python train.py --tokenizer="word" --encoder_norm_position="pre" --encoder_parallel_block=false --encoder_depths=[5, 5, 5] --text_encoder_activation="quick_gelu" --text_encoder_bias="none" --residual_init="none" --learning_rate=0.0011 --shampoo_beta=0.999 --eps=1e-08 --precondition_frequency=16 --adamw_lr_other_params=0.00086 --lr_schedule="cosine" --final_lr_fraction=0.1
Rows from block 4 of the image encoder, named by matrix and row number. Rows with one number belong to one neuron. Each number is 500 + 50 x the weight over the matrix's rms, rounded and kept within 0 to 999. All counts start at 0. Numbers have three digits each.
# fc1: MLP up (encoder.blocks.4.mlp.fc1.weight, 320x80), inputs 0-79
# fc2: MLP down (encoder.blocks.4.mlp.fc2.weight, 80x320, transposed), outputs 0-79
fc1.49:443425495378374563602545525540497471431372484490456335557442486448478504496505545457564478476494440432548428550533575525510469483585683525526468505408566345476477544583520631555476558529486502453481429479557484626402483463462500494490490578
fc2.49:532539469367557395528605527535513374524535478479542589531682523549404536457554560690403566436577493518517429440421550560436476420542473549460572524574482429646506491476504445434445502384498408486497648514492514368311508572380542542647621568
fc1.50:441423452482528508516509543545520502568434536578556431528532566502520384623461574505435463472504428524495581502555556463486527544427456430495464529408542544491524549544512565425532420557429510391488579519448485534478541549535441485542547532
fc2.50:514483465413486482583446516444457560495558616500412470496498443529513562593487497443475497603533527555522450546500546431505433459517434498482421540477537495495544498419534522437476557499441520529529505539494557585595590434463472596554503481
fc1.51:537514431497506598515541477507490503429464536542533526466461550492459476563519500517446471538545530517478446492546495535513453463521512488535460457489493522501492428541554505588567533547459583476514395420529481468517533416546522505489511517
fc2.51:572482475393445458446450523530453494446591465511527455469553464576502492521487483543514509557524453452445516529512505462458491570503500503504490514579512588584517519483538525401495501552485492442512452562449466564484497509488494462499488528
fc1.52:497426448471409514404507421504476512521469574517543423458371659444493444504577531524440419499540468521538505410489532525576472537467503530481457521474565463564484535587516507451449472420441562422521545472505475426514598483499471549548585538
fc2.52:470534507464533510484630558504490439542448614519431580423482459494521542495472519399439367524537446449506473492494548508427534446439489468501561511507501645504523492417574426481577473577441501511434498592430518606622522469470404444496531454
fc1.53:463453393476449508608466514515548531435476519539400407469486540549484504620551602470515486477456504524587432530503485540482458403558621467588476579482515504568524464532550514501570476460519517498550401529536520552439464396538489551550480488
fc2.53:535590545471512442559455480463457417507517483454578545489609514549436549456518497578472571374558540441508478486498525520498547465470478472448559557497432454589468549566439522491534517440452493537494561574436572483449568557522562499464551573
fc1.54:518489519524513524512495459525517510533466454520460466471476524463519502476557524529518554500475513451473573497500484548469441537527468536480475431466516475551517505495496527505485505526461416514452468504418455459520507525499498512516497552
fc2.54:526441420380496568544563464417495398530528509462530474409490468520445493506442465439435421525464523454452378497474487439547619467416519512510599557516501436423516513516463422467581426428549486518481501453544558533455427479485548468387507467
fc1.55:582552399502437477552444461487509576382502447580483600516506400501463517482401544524549499540522559501511520535425443539545498420494519444485424538514457481476484496542526495453582563513594415542494429467614507413470464536466566441465460465
fc2.55:423439481517555488448499650507499518557522543494434468519450422460612507468524520386437522574488467530469392602561515448493509597579489461512404523553626500474512558357505491555438580568422579529567470482469567578570507518381443541534493461
fc1.56:400453483467500406480552543526521533492487558588613420497485577507533409552494594484387407564440487513500406498509499585508533518458459455552438566454481513481521593491568621394470422501503525462497521558466443527526478563495485480498456446
fc2.56:503455542552461522489481454460437507557455493507406527454486539542550528535454533428533495623538445459520464471507538624510428508486391462489453503451565625403545441546532478475517470416470515473470510531431471524492512460438470490424511447
fc1.57:469472547533485437440530480463540579470466447680457492555465546586380433419426449355453439600460454528445456505469557547503403549482483554574503510534521508514485385516389587420510484451517469657529503592596471473512393549585432492573462456
fc2.57:502583557615508511486470550477487557430482482527437432474456442501567621475473613415645528516528543362458456550560554648476555521553555486485446555428519510405545569467463422473378590528428505536517478429486544528541592464434582404440448540
fc1.58:518390506440471455597563546457485409480501545546517498449489508441488402546425488532488502427543518503500459442414452577485544423487629499522524458445467537495446444556644456440531582485531569433466504453390502437469418464475546493414532593
fc2.58:448428416490512526385527533566482506409474528503510534386457536508611407480470496483453490556429411469398433480547545600474499578594504544553450482557520590546509393571511406577477543544400450463541450450492476513456513485514423433420533461
fc1.59:504524504501470527511475512482443515491398508591457517532511515458479454522568516617513507520483438452426576448495458465489498557484530455431502540428544547522419539453569511473508494513495459480488481531550547463471591561476511524534457450
fc2.59:532590478489597419562447496525527486555575498458619494548568501502472485430502452521465569371603563450565518465472518499495557434527434481511571440512446430531493547486443553496514492473502505533463493515506548526516530513541537509472524492
fc1.60:470506468508568523567446514481469511488471515482497491582603511544487404641591489561488508530524445523488556507552497387494487555485526452491527537502525548500524456515475575443478493537380532500478567508468593474476566509494472525524599607
fc2.60:607489541517450463560507496443527558427525529404468473508483438485517562566600522414437435559456520483443444468470428445447478473565469528444504544494496494456466457415391518481471554532422465596544532508494603617546623386499529519545415483
fc1.61:522463587497592551487508527509465505454501495522518547543418430538493556473507515490518472517426475483507426535497441562543571496534564471484457451488524535427495576502472523465476562491543552563456491487561490492444536467538533479470425465
fc2.61:477517475461479474517480506538474498492505568503489485510486493480459524451537533457455524469541566462510529492476513463494496489516439480497494459514484474523562479473528496547501452500518539472493496493482521522524504526475524529482516515
fc1.62:557540497380495543503477503478436577402531453513525440585502548489578524522581456496536496473432528482491530635560429551403403548384542403489509554497463574539526455498408539472521522546504494536515535491452507531543531487416578548572574501
fc2.62:577598601580529481569545422510463489598472531493575625455529438457523530521499429499463486534531487451540550427492455460499601469468520495419513471540498419496510511600439429568571577478532560543548540526493552621507510507568586477400454505
fc1.63:568425547507549458465486496555467462501465560508516458462449466536479456529504513512543502446469515490546446502507436533516479520529513520553505547492493514428442577478554470476415516500492527492552577488496452474479549420471519505554433474
fc2.63:472422499489489501555586519443482493557492472548420553447493526499521504492465503515535510537561533507444479459439556544450449572470534485510543443495457524489549485535589507532580464528560524497423529466499462611558478534443491506524473559
fc1.64:453321434500521536442526406429569572422562549452568548491561462441509544463489510606391407515550552593467547543362456524416613437482444448466289524629592492564507579486435456354502529543543546446493586458554447474375496614476517513553468444
fc2.64:501517503350440381588475380429504480517509378429467464605517428555566544537438441536567486479533460523532444552427511489510525534470618407509517510567496588580600530592511575477422529505422505496604562527524484535404628570496551544491524574
fc1.65:488478535535501602502510574599538550516561511496458513540440418435555460516520540449493450519452548510426417445578483521515433554506438499490597560393494496484533543564549517600573577454602369446565403407491548439623569434620460445470464513
fc2.65:500509535496526436582476425406456521516535510400498509569440450542503560453520495556491504501533512560490518521484515439510463501486529454471556403572465607513444544496477657486437495510500463522430514625501459524465461561558497514538500507
fc1.66:483523495489528471509478499487521478481532497520459546534497502453491494473464565561462496515500478494511539498509511464443490473536500460553507464479568499500498520521540483503537505446472493557474428476510550508562457499567459506501484457
fc2.66:429446467488494520458463471528539490505584532509539506510482475508522513540561479451536488481516560496531456498539521481505558478547466483507458558475436495517509496452465470450475514491544439457518500522545556433406523502533513469477519518
fc1.67:554384515523557481558583480497429570496495599548537438544416529550490572507534501496558420377498533552486521431514451475444456521400610527407598528392547513422487611457548477499524484466461539403512538485452466457462506513579464551521571485
fc2.67:470616567526514474521511447478512445490509477460507534526531575456449455516498514498464581524566542449543452480422589465481588451517487495516560456610457426518538522483480570574496375526549541564497604573559568622520526421527526469552542563
fc1.68:542527512523532551526466445405524494426544516587530435503561521497469473565473540452543477482505529544561545577572549518466436526500450530467457511441467587501579535444476494503525512477534464395586465475474562559472512530562492536571502567
fc2.68:560463544525416487477556508545516558538520400460512503455554452485511466509488500553506542566458511448475522475523506519519465614496445585499535557513524467556445471574509506506496479539509613521582602547513509566517464487565498447555496495
fc1.69:474501467512512603514509454486511469446553506549491469507479575478467479554547541425526449554473504536444542540486515506532537446501506430570432500466517500463503486455522426565550485524431503519531402508586509559464493475530506516467489556
fc2.69:581505535472482502441457503570483501503572442496508456449582427582480466512472496551506553494505427577467548469475470490499440488497496517426534483523528576577529472484550530494524521485432531495560469529438462416505488519530520447532525468
fc1.70:408466492568513465558506384569555523427531411565490503536439390539428538470484521440569517539478521431461498593525462617494507457547426500506376434414538430470432463467510482436565515596583513601462469492658535500486408568438433557438383554
fc2.70:616582496480513421590526597454468463540449547473420485557500411479540599402456533363432526456441504507507531485463453413537584447460522461544560507558538490395507564278433385579522510456456449529495431524496633667554570355472617507481468459
fc1.71:557366356447530405559467557486486516511469574573406486526459497389472449623555595431527568552569561518473445487431479557473493426447594570432559551555416505563420483527550597481521508417554492449380450516449544547487467452432545471446458559
fc2.71:519480421539501531479512469478414524461491407442558530441418563517509516506490487513477541444515449472516407494558526550463503586484535539532447491529603531545519476645484452557480536577450538512515507439459538439445540642518492501501555460
fc1.72:446503588518470514447513531509477488419506513501564562454391493514482559529552487537473505534494562508554420563521570414588540583579480550499495420502409499396488510480542428520536521493500504401572455470574508492576549508578435554504447489
fc2.72:497520432452462465524541504553486538459412514560493479575463530578450442509434520485560458430531413503531541510497522594482462526391506482476493572428550520530484404565500536431524506497516536477459482465476504481511489550509496507497537537
fc1.74:507512435427528481464462465581514534457552529482502563510467478442550542468495519462487483474479516415453510576457395505483496465489524486467503590492504425477527426439501516482530561534537472519489539588453488526551467470475512557563582506
fc2.74:517533498521549564544526482389388442567409505554458515482436506614460527550503426520456490504499533480490505481480486501503534463505534474466487484513549535503467445475430455453459531517501509568486418447532497487454463509469551428456440444
fc1.75:553448434523472483486541495460450490429557528519438607451568446421557530452555586392448401571568417508480472528511408538455475533480514550514536481551486504569438467551495519471426530561516567473404461486499595503533480542428425488439506516
fc2.75:462542478521520458495474441517458558489478441456511473475516661518469491510507479485522523416458539431511532468579531510459454452532485531504410454474544508471596505592411450517573505436505521543450500530526496461559446546612468404557576470
fc1.76:450466485525501495516583436477474423471508484640521476536357457598442489464465437475576587530429460457477525482541509603460533498495466557552444446545565451501524432516551540492590508549552531602513484491611541413467417477513498533493424528
fc2.76:500482549549512492457463559477473537455554526430483508538533434441569536482422465349504506485509510495416462537499472523562523477586549457506603527467505501434518571458417364484487563523418407483498448478548562609528578463419530517451444453
fc1.77:481519523534539551544508487515462466471471539492487464545520468557541504486479471432528487531471523547477482488489515571502497473531443501510541482523501561457509515425464446549463514547490569516483487499485494528533482494449546564549473529
fc2.77:523464513473453477466490495565479465525573464522475503505459461458496483534450511508458431470536445515485506472473459487487500551449496507503492454505514437488531456485541486469502489476520483524602473447515481450543539481473526439521578524
fc1.78:534478459411509486434475461521512557458501532504479581529488466533457626440549544569564524552558472488520566491511422486546475560595487508353491560571499548431479564457559460468543561485641402574458448385517480406457587509515492476501500559
fc2.78:501493522551525588493447622588451540531578514482540503599497496525508592488513449552532389490472654469548472551553522552509507501597536469571474542521543522575564561441512572462436572505518638496531515579520579570539477510439537540531481529
fc1.79:490526505504459507488478567556466526520460479520481565464385459490541527520558512517524498545465574496515510544563515443563466587507484424514583522426371478430494605497580521526518506476525418487539413486528585532622541486476438541552468435
fc2.79:443465465504471420530572396488538509461463472534540473566475492528497461519478529496533435523513475500509452497468470604446549550403539549498496553494503553525449471595443521414481479511533554494534569441488499506437522572444529489461575581
fc1.80:546505482603520557466516534417489540442511518526532541471445498488478503505586547519528434529506538493429479534545480540535570552499466573531436567438479508439469499520543441533496548505483517447563499457502541430586537464496434482509447479
fc2.80:493516565510472488504478457532489527520500511520562470498582523589530487529497484542515568449517389441509544425507476486508487501480494520440578531557549536494540511519549615485558428533567515529500511528474466568506471507472512533519520549
fc1.81:459468549546528503531593508554484569439502445595429517581428549633408523490394512380476447592482519427486418497533492600515389478490481470596458450516471519525450396504443540405499462495512566549529535606600455464506391528588484449508464532
fc2.81:535528564552470525455524452403497547453542392492488446403475458461552593503436567437657521491474467416430524503508592631462562564520479523458438530458624563352540507452540398528396544524419435510506423474468567560538553471467544397454513429
fc1.82:531533439511483581460523526416486527460420560559478497591506484459556502443533495480514416555485478520490509521469444467477467485396515474455579466542490562466535496449452499531479534499422488545477523538535535549582481530479569449535579477
fc2.82:480558536527547450509488436603470601521620446406575534468537491384416547469523453524460531493524533530564522478493493494439500508487505528552421494507521485466524567560460486530508515546521501493532516491523502438506514422522454438535533518
fc1.83:482524484476555518507465503531497492528506474479458480513387473440516550466562500566482517511519573463530514532503525546469482522529514538542472505425487500557507503547452506468500482503567523498474452535452516537496535486457513468499452471
fc2.83:544425530480540507558661448499515530515380491563484478444520499593423533560494544450490521431452392413424512540514540531554539522488427508515518583582500515451531445456564566567563480497532492595417546434443497568520487565525454563528533522
fc1.84:490510514465453451618606484456559522435533410572560498473479512428520554595593486518603488534494522470439436530477507529441571497557494463495398530406410463586512477615480552556478460415587421552542476431556601487495505514410456531518472519
fc2.84:599605484536545462500391501496420405563492566472493503454492497510570431461557506497399643440482449448496618514545513473529554421500529483461595482489517580514521535501482514606521481436453490533463532582481484528415406480500547588494402528
fc1.85:508428518532375482525529372557552558527462427529510510572500515448489525505460495466535525548544438519590592468501455477549511510404326445523539493656409467564544479529514497610491470444465474438547472548430487515506516579471402471530545424
fc2.85:518525400516490445415496594517520374517501484496539473429544471546460553480536436570452532449545509487431433541525549519441509442538613537404464531366544460501432543418454504415449471469529580557470529506521518462396490489501556458479491532
fc1.86:519454497494496510495444478476518435481505504458411528448553447515540486496512451501530558468496539535525466521566461526465402487454510530476531476527453455502562484510483506485493563469528492513513495554521498545524471509487478580520432504
fc2.86:599423518455503545451592471518542537546461503615438493517428482555510486613503520491518466577486521544470476569513495455472519632503542478569436590456531454501441526506466479494520482529486421539517471491518462508461424534439459427510544475
fc1.87:464489520608513657440453414494503474552363478601499521602517468526424494522636561557537595461481401454531511526451504432452589463525576502522489464451584445542443475429559607527488511528392471444516462495516563523431544489379491502552425496
fc2.87:540525587499474384518504594499551535655576488438545434451546595569543516475556410480487637498514555527357523413472552551446515432578474541556567626474568477537524510508464383580616617396579566529556583510465522612529568564461497466456488528
fc1.88:551458482461498534452537530476479553462555514441500480481431534486522468554570516523487430468455489527480432419552491512549500590516469571502583490449466487572542516502519483595563501480476534424543444483520533503577506502578450587489478505
fc2.88:537471442476413517497525451534504501456544518546519489483459392543485510466496540472541454579506464502544486617475537442427461528419459456477430471496527526490503486445534457411475587571488485532445548539483493463521480493434501434528524524
fc1.89:419563540578481496535490553400582535596505427555367428564499509476433422496510606451492580559490475510564450467513489493481425549527433460570461514575536481541440517623410580537532493485524511444529484576408430446451459433583403510486485478
fc2.89:527482453427478569492515448495450543495482514422600570404466495517560533535517500500484529492545567418460411557620504531529620493453518485542503592479524500493530539514554471508460450440492472511463472585415412532417500492556538454531611514
fc1.90:523461474529511520521476604449497467490532407477478479430477516584430524469548543475505436558525520513529468501495579522467458590480515520482452474456443434430479527464503423500475505573594482381542439462444540469482484462488390476536526454
fc2.90:517530486481480501489515398505502587505452496514506445515510549497496525501462498516385528352470491365494551469515467514455469426505528474541530558543523502506427451443454628435516363454480529548392591578429472536466571499515584503459470521
fc1.91:472522505559494517528529479461510494452481549529403440463555521480451482522432549528477531453539513562619504491484539468543470435477516474527492542567455555541551484475494597471511452398540526441596411498454375380355425436650470399534540493
fc2.91:459544532445461348448497479480448570515565466386550513480561472477524563428499455521511568608490533584470427511465658517560460547499498489520505532469450437491463542564489467582532502526454540461503483499455461487491484548504535499518574565
fc1.92:513346547546526541572515488523550508473625536507548624505577557492401522442458526572414391494588574510485515524489431540412558493483510529457405477489483523478474545561476487450508536489497518398430557476458415465464429562447539442488514495
fc2.92:506598502393420399501541444415540428515475397428522462537587527489563436474535465442460574460481466515575422522464603575499524485520528457538541489564517480590469523526491556562409551487409549581632558521559564572423660532494595450494564537
fc1.93:507508570463476466461595512519481542489446537548716530498572488510465600535576461424542477568550576529426439599406490487379540592405363521451404452446500503484328496572503562456419550498494587448562475551606607532502535565347446433425479489
fc2.93:632590513548540440486532454482418475505393388417497575451600604467467403447511481479466577411591456300537537468502571564485496538448504463495514445491550487564539482489469519507596390510492510541436556521440515546464528482442556481601597464
fc1.94:540539493415480422584547468385591457521562434563524484469515491462489390508522517479465469479466516522543555499538522419565474482521437549481444415492515480501494500590517513527573538562481411453482440450501539491481434555588397498531465499
fc2.94:445513463488518489454464546517519352476526568491554419517439530580534549454519515433469510501401431485430421509509504508556508554504604457538574582470489542533475528469457554438403411437480524527557497489528498494485513501551548604478419493
fc1.95:402449493515481581423484464541416526555479593416523444572432653519520484526502507447423408561522490603588529409552591513562508499496518493523436520510555487549557486470534582467453460523420534457486507502421416436429555476503517570520583535
fc2.95:551476467439502432526543566465442459561486630510430523516493463416496496494526491385368477514518503469547418504484540457482470481470468466509535514504536559497515460475487488464566517486463529539448407504412521649625498455514456466513586508
fc1.96:391473587504569559533524404514409558434358453567480523524498601563494470523479497476530598503545504505440533565512486464513511492435566459516517535479497550483473507477470578443520479534475535413490481520577580564508544489428521524532410417
fc2.96:551545501490518383466480487463513517608606482463513502510592522477504460459521468511500576469569506472522541373454553508386461431517457484428547481510504416520477473526419459549548515480498487552469536496471479568450447536502526390396578536
fc1.97:547375536428420462460482545548507510517578477404511485459440461471566522499541563563505387545441532505524422517475465414512423512487479568438596527503423444533519591567541474459561509501525477460586464444464534509596512472582442627561480491
fc2.97:550541480554481465586632496505524472520456531515531508541473432537461443410477469397490536506492503473542478547495541543440495495514502500446565546509539533424477541504391535493432543472463418523507547576559494471445469600513536418518577448
fc1.99:570465488503448522542440481519527512499520570517459527529522473438535499567509491468450486479530601560496521505481495490528463514542484459525577483505480532456548522563504528489575496493474459496444475574482409431500469534477566510441569557
fc2.99:475501553440506527547493516495504447544534436471485460537506498527478441429443511532529556486509480477501518478511520467495492506460576434490506522510482445536528499415492523551492492518472407517466485519522581513527452492547414456533504444
fc1.100:501482499548454478476487467562489508370521457569500548536416429583481573464436508479494437606505514510478503508440483512474484511524466497445434466412576542417486553510555490473559480621539515550544476515613441505496450470435489490431362443
fc2.100:587568514444558478578540594499405491546429521462504489564562534547484550431523580413446479461461555418536509520499548522506538513454499456525550435556517456478446539384505508539487475524493494466485443502543658633496625443510587534569472524
fc1.101:488546562410506541507455581513538541482533508486489507564501488471500541538441544449486455459467461472428502573475477503446493463421440464518537535508462556505521507400462515536561609439467466508570494543529543512588544561527468522483516559
fc2.101:604541485613499579524538435515448589448584477485509512475506416494522411500588466528485498611477509573520518456474439511522486542581515555493515464479577508503534507566497486519492581500533497494546546533547479484474515466490509462556535421
fc1.102:468519518461477483511530441475495491498567474510549493534528517448496539515494527483454505561454547498543537516452477499518492435552458517481439486505543455534507463475511491510520612462450495558484465553525557569509474504501500510552553536
fc2.102:539454486525574543470502518525461452485428575487498482526488440596516554520544451485519459448488436549462445522497537490518510517467590500496526541464525528518516518461490463432509451504552555511548524427528528413452533511513534485481557436
fc1.103:399455586520525459460521640546508489510372446519537445580524504604450498472593502559620502502459438430420541474547459371489421605447594506496448404420545524429470511556435597511461470583482551477430515588548505534514496552546519537446499417
fc2.103:562577415350437410467537440515550465490502558512493528417413540428538485448494470473321482506613612416525484431522647499470560409471415463537587538590437452539501433479474514600500474511528462482504563532526516496380514406479541481487501550
fc1.104:520485576531496530540505411490536493564440561479527421500479494537492488483469456526487462491539539549532444505493475517502532536541489565528536470525481545554484501520501501491446501547462461535536522505519540521488496455512507504449471536
fc2.104:460472464516503461439570552613548475532471465468510467448535500386470474448515439426546584397374476541484473499458501461552358585500474458489600486478501520430553547549522547528568555437492611524527514521439483449553513578467524554576531554
fc1.105:584500496569429672448571432420506510545447541502450479486378476455437420529533487511494448393539517456576529443494427431560571484517460552496515466537518515579493492541549456517486493422468531405478539488494471448453523520557507507509440525
fc2.105:442542478510493511433471563545477462436486496493623471531484589540472491453519503463532493527443479514509517449576579454477559461478549435465551493430491468488528498541464505512583432526440494513518407506423540500549462442513449495491508532
fc1.106:508422615457454435525631546480573496489517533466605361546331532434455467505558514568496399406508549504424544498535462561483425503457485458500564559530468550454593545511524572426542466427519483581485480503387353454564443431588468566573572543
fc2.106:570618528532495530559506489450420363533612497469509486558512494437563455439457343426414501614553645488617409525497590523568556448494589488500572456421438481555494481362413459617519547441488481456510498557465574539566522574508542401557594521
fc1.107:544512519527521567512466462517605561446552467536458486468485544470562450532547463482472520530472503534423481505512466536451435493488471488516514535438557516461570429528573525637550567493481519555546439423531521494598481482584466504465439497
fc2.107:495411468465438484529466510586516497528586480467454508461514466593538565582500498582540532570463492572501494515548508471549522558517530501517460502568491573548478500459525562425555556542507474481478495525523486497512404495500488529496495502
fc1.108:455565474468472450505522520456566542493554452526536494549490433544502514521502531484448476532531524549484504492461510453558473440543511499498516543511544454452545461508476503509547441590543444443500482474481525507528514525458469499501521525
fc2.108:468493538486532507490472463534465468551482518449493500513492521514512513484473512506503548499472483539506484519515505572524540537486541461503525492484491557527506520485477558470416488467417523518514477527489478439490461474592502505489509489
fc1.109:516529487500527570568429548435473539440501414496456614612583428511414587548601450492582369501477431519492526474459476369423501531572502571530455490434605530457499590447533477599553576554492501488501452504605552574485619505534468508468453457
fc2.109:537625595392601419430477478519542455479466475509583424503487549480521507453435491515485527568521535380484463481620689534496508435544394475422484446548468441443541426365457523562434337437511483537455521480477551577506571368558569458507474511
fc1.110:493526518609525635441535390475487497533476536495484570533416498492535451536573441607501555448541524513530534471462448543502530384466515465502471462511578555457503454475592461491566536515462593506470563502513455447556469500530499513502502509
fc2.110:428437443441447506422526561628511465453493490499516472475512578556474531489513509543503529545518403521406428411511611522516480555573509540556476523509512452534463526458517518464554455455563431510482439500491476473435444487410416486464480490
fc1.111:548508440489513585477512402515514524483453439482505535604523487483487431551478394474644301375572561465427571481497506396422524518379437575526505368520433454432616504542356381556469576470565486506539539433546509557573492478525607569590467547
fc2.111:491502619501555363470404574516533524651553511459552573475536573527432482490437585504372642531396473439578576385637459474516574546548489451518426549453560331563543418555561505529556461471485588406538525417397547582528432376462484542495494516
fc1.112:621599525495456527553582448511567531431485524424499479502452532480411426578431571399539464551502643510457459411575397511532380449522455487467417501511433512540518480534533647508593486419604492441443303442455431432480487346568531429507520550
fc2.112:480467488458550473469463477552358416417555366451543520528489450482554582504532435562560547476519548474515400526589566465476420540539536541447512442557513530506527542480391544518514497478418544479431448508538462588532459531567552507574538593
fc1.113:511533502568512613527468480522481547540554510537489585573420581579455411539541492525445503465545530548504620503460441568445570426517520414526520493505494515487607463403480394444596530495516497416527502507379554487489490469543525494477558494
fc2.113:499443403418600443372572562623569489488428502545503514415607443466610610500523612561544535579527413429428461476530592464492431503610447500538486451628516517541465451516486513398484489545494409613478493545547453429345428416534433499496503495
fc1.114:584405522556409524551567458510529515525514509673436472560527521411508443490523475573566494475593525444466520476465561542490607550426566580466486505470464448490459457517597430571517570518513522431512510512428471388435432454446515444494533545
fc2.114:429474457580594461415524603543486425451468597413586542499500534487607429417450484429489586558490425511530400533539530571455486630539503500560563524588540543521465534527428502592443564510409470528571525464500495566562552488459390385453513425
fc1.115:506570359451469539380441380438538460652510562525454462499456580621465468581605476621604471499561442566601489444504532562565507398553459525483393453596604516625481352565570515500403483396462562449460465569491382353339521468554565610556505581
fc2.115:462484500417406550402571645521439528456491558488663540460566556459491528453532458436478530455525514453480527477503614515451567491405546378533571608561513547522541554507562493541556509570434444480495534522378500530520520479488534439425663489
fc1.116:537402509494468559474514580504521569489547496421486505400497398502625446526565555516490474568445516520545407475580476459608393532498472567506508550445415429519555517564573506521508558517535432429513459522551493477578476459556415582496392497
fc2.116:500523484509518438541558442515543563461514526552504504539429464587490512487457489475530462521554510425561496545500555504364474489457527417494463512551526467434482520543354593414500503487429465600439504503487458483408470546460539432498590514
fc1.117:468477527545562528522486489521460517546448578424437439559565563583480468616557470538539482526457483561454515374569487445548476563483569538484465508552524563540557429496481543506505487597381532458505527518422538519469531483508423553514609604
fc2.117:559542520431535495536505549474554501474555570458448521565501416487496557577602530475420496577508529510479435591515477414459524481513434530496520508535531457528525508398448556445543536519460513640488490456511609592604632426475525524584504427
fc1.118:486532515514482515531467497511500545504498481459493562553541478460554504508487472494524494485511439485486497500507528505475558423465478458514509505465548468542513475545472542471564470483465484520481466485519478521538484558547524482438537490
fc2.118:460476496480474532402481550558566558452539458476492505535485504537414490491548494478589522597478514593481492540534454439512510576495469521504436550520515530501525486432469393466429555487490509426528522547497557448450454484512420485563514503
fc1.119:431571486521411531491469553524511489494435463541456490561459510496474592452474519473453457498500524447485529598568493508571610547549504446520558505469444491447527601390500541506497452502462393497561439507560537460550545468469510521543503493
fc2.119:428397435500461495478525454525518528462464513464498494489502586520578415546457519515549421618469503564519531463448405550475539545500495574465512522523583521607502448645532473493450469459596555494524572361496531471498518512542438483521505541
fc1.120:558518571566459533477496406524528556514432488499540523545426471513494575438614515509487476519439449465516581557501429543534479519522535494491477456557515451526471513531518472471544501500515480496469563488455482517493572468407490554494419452
fc2.120:506445468466531472451499507469443467504520575525486476476517532506491523538497438539480538471515542461469493467582499478458594540514435456512501523439536490451521489477491506445523575429578519512512405432468570527512432521502514543437491525
fc1.121:453516461454443488461431472421538555494510475527526441498508472447554517463499524550486489553508517570469485546536498507510485472466512506443482469493525533531512454451486480451600495496477475511520491484501475498475521537505496466513556509
fc2.121:487484508546526502485501471565465531516476502459530476583548499497474495484527545467494543427507461504532460480479515455560480502519512494480483523494457535528475543485510545484468465488510524506519566496516570488488460481493514522475520425
fc1.122:492504550519499453522588458484481517527460552484468458518527541525456490500466510444512495496454497556434455461478425448519516496434487509450481518540493503501517543474561480537458532448481487481513537559550520474479460472522521541499521529
fc2.122:466545547503471574511389564446471455468615518488551539430485472461636507499427416585488485569613517518550469491418553466484435537532528474544510432490488486479513527618496463568531565545453482537585506390496454409522583538421536475594494450
fc1.123:510482490550487480546490494465490468494433510467514493453453527437453500443449449482542496513553516541572466529517464535449514508528448503508543440536540500514448542545453535473469550524478500443533474467539576521523533503506456472479490539
fc2.123:479476487500504451505539444505497498484552508519518487567522534457483483466599481503391531385434527376427516480520541418508540479499497497488526551423423507489541483469476519534523462480543495501397562600488500462510542527522537517548469493
fc1.124:462503504450518490558441533478547486492571514453495553394422435518568573526507611526504403539528511519556463470558455425549469527505428472433404559525451513497464444602475468440501442559484490454484358489600521497541487531522525592536416464
fc2.124:469564456516519380462598560475424487424400518504549454589523578501482429443497439410491548459514521437497540528432635491410516434460513439496555542495514460453425489536367517494467507456431436512484450506503527465466545556503528407523585483
fc1.125:574461491474404577563547488479524477451497461570517568556447429417448469528523443650539520412507422462491538443466454414489492513493381518445605433508482501427463605443519391546515545610517500446482434412563412420496523501520523454434529462
fc2.125:427577518474574447502391579495525470507585488432538487580571601517485449359451476458406561473514569419543460500514554478525488508505474439510589478531481474528502511510477562545519446499505514467511497560554528602505482505515486486508500542
fc1.126:563460486434411593563486447491517510491423526579437441532557573508395526588557548519472493504436451555494513476429402549421531415553518506559500549515461462523468409570544482633575555501485565526583445407439532513465494464466437526490439488
fc2.126:531454433508472472465402586581494422546555417444497496403568504546537533496491450581518580469487429452406471475547515497529519548442517503428508498526503627586544496551521498493543499447539491469457523503402468511388403518466484501469508482
fc1.127:433426511529445580476578485549528472514554473467498413461417550446447474469546548455437410448479443518508463495555453459551528571545537501441571482437504523535469512578458499546507531527487532408562594432556514533568487550466419551467469472
fc2.127:535577425488459503536539488531461527504452541478475501361505444573479502516443513462495504538506490490507530481482571484496467471467431523422455480460546557491503501457586445408512590518467431507447539595558473463581443437542533537468502445
fc1.128:395536504576451580507484607546552527636432451559353458672432547550448464446437433577472484549443517444538534508602418495467409519472627518491470465545508465509470345553525518506432528475608591562420621487441374554477307542560488472533487512
fc2.128:519602455436467458515633501331523567526538479458647424446448548472514437449514570374598517447518459436494338485499633498475518443400527413503502573495547515445487570512491450606391543449526437495455546512420534496352612525550557350479666541
fc1.129:515475574532455481511463444500567524523460516502517414475485499508473532484497513488387543487486542496533499486486457424493455500528508577506492465483503551525478474538517486475480507508503468535545473507510557514487500472562473515544492526
fc2.129:448488458494512511487566517458468460501492527489520530533483544517523457501536459478566485522432447517460420483514575440542501574506516469504602525497472462493544537506509502464543472447539437522507500502511553503534488577528524529449493498
fc1.130:469506537465572557581487592536511517403490493553480504532538537523468547650555567394496505526484535506471471581558504517392489451464507402551444526413415503564520504474481530548548481457478489499535474412556555482432509518457536485453542495
fc2.130:635497573531476483493484436454463520503536483450473502395526411481485422461508494557523593536524446412448551471538495501441483530488455552414500537511448446571515495548435469556442477430429446450549514611409537559432490460495469485478475515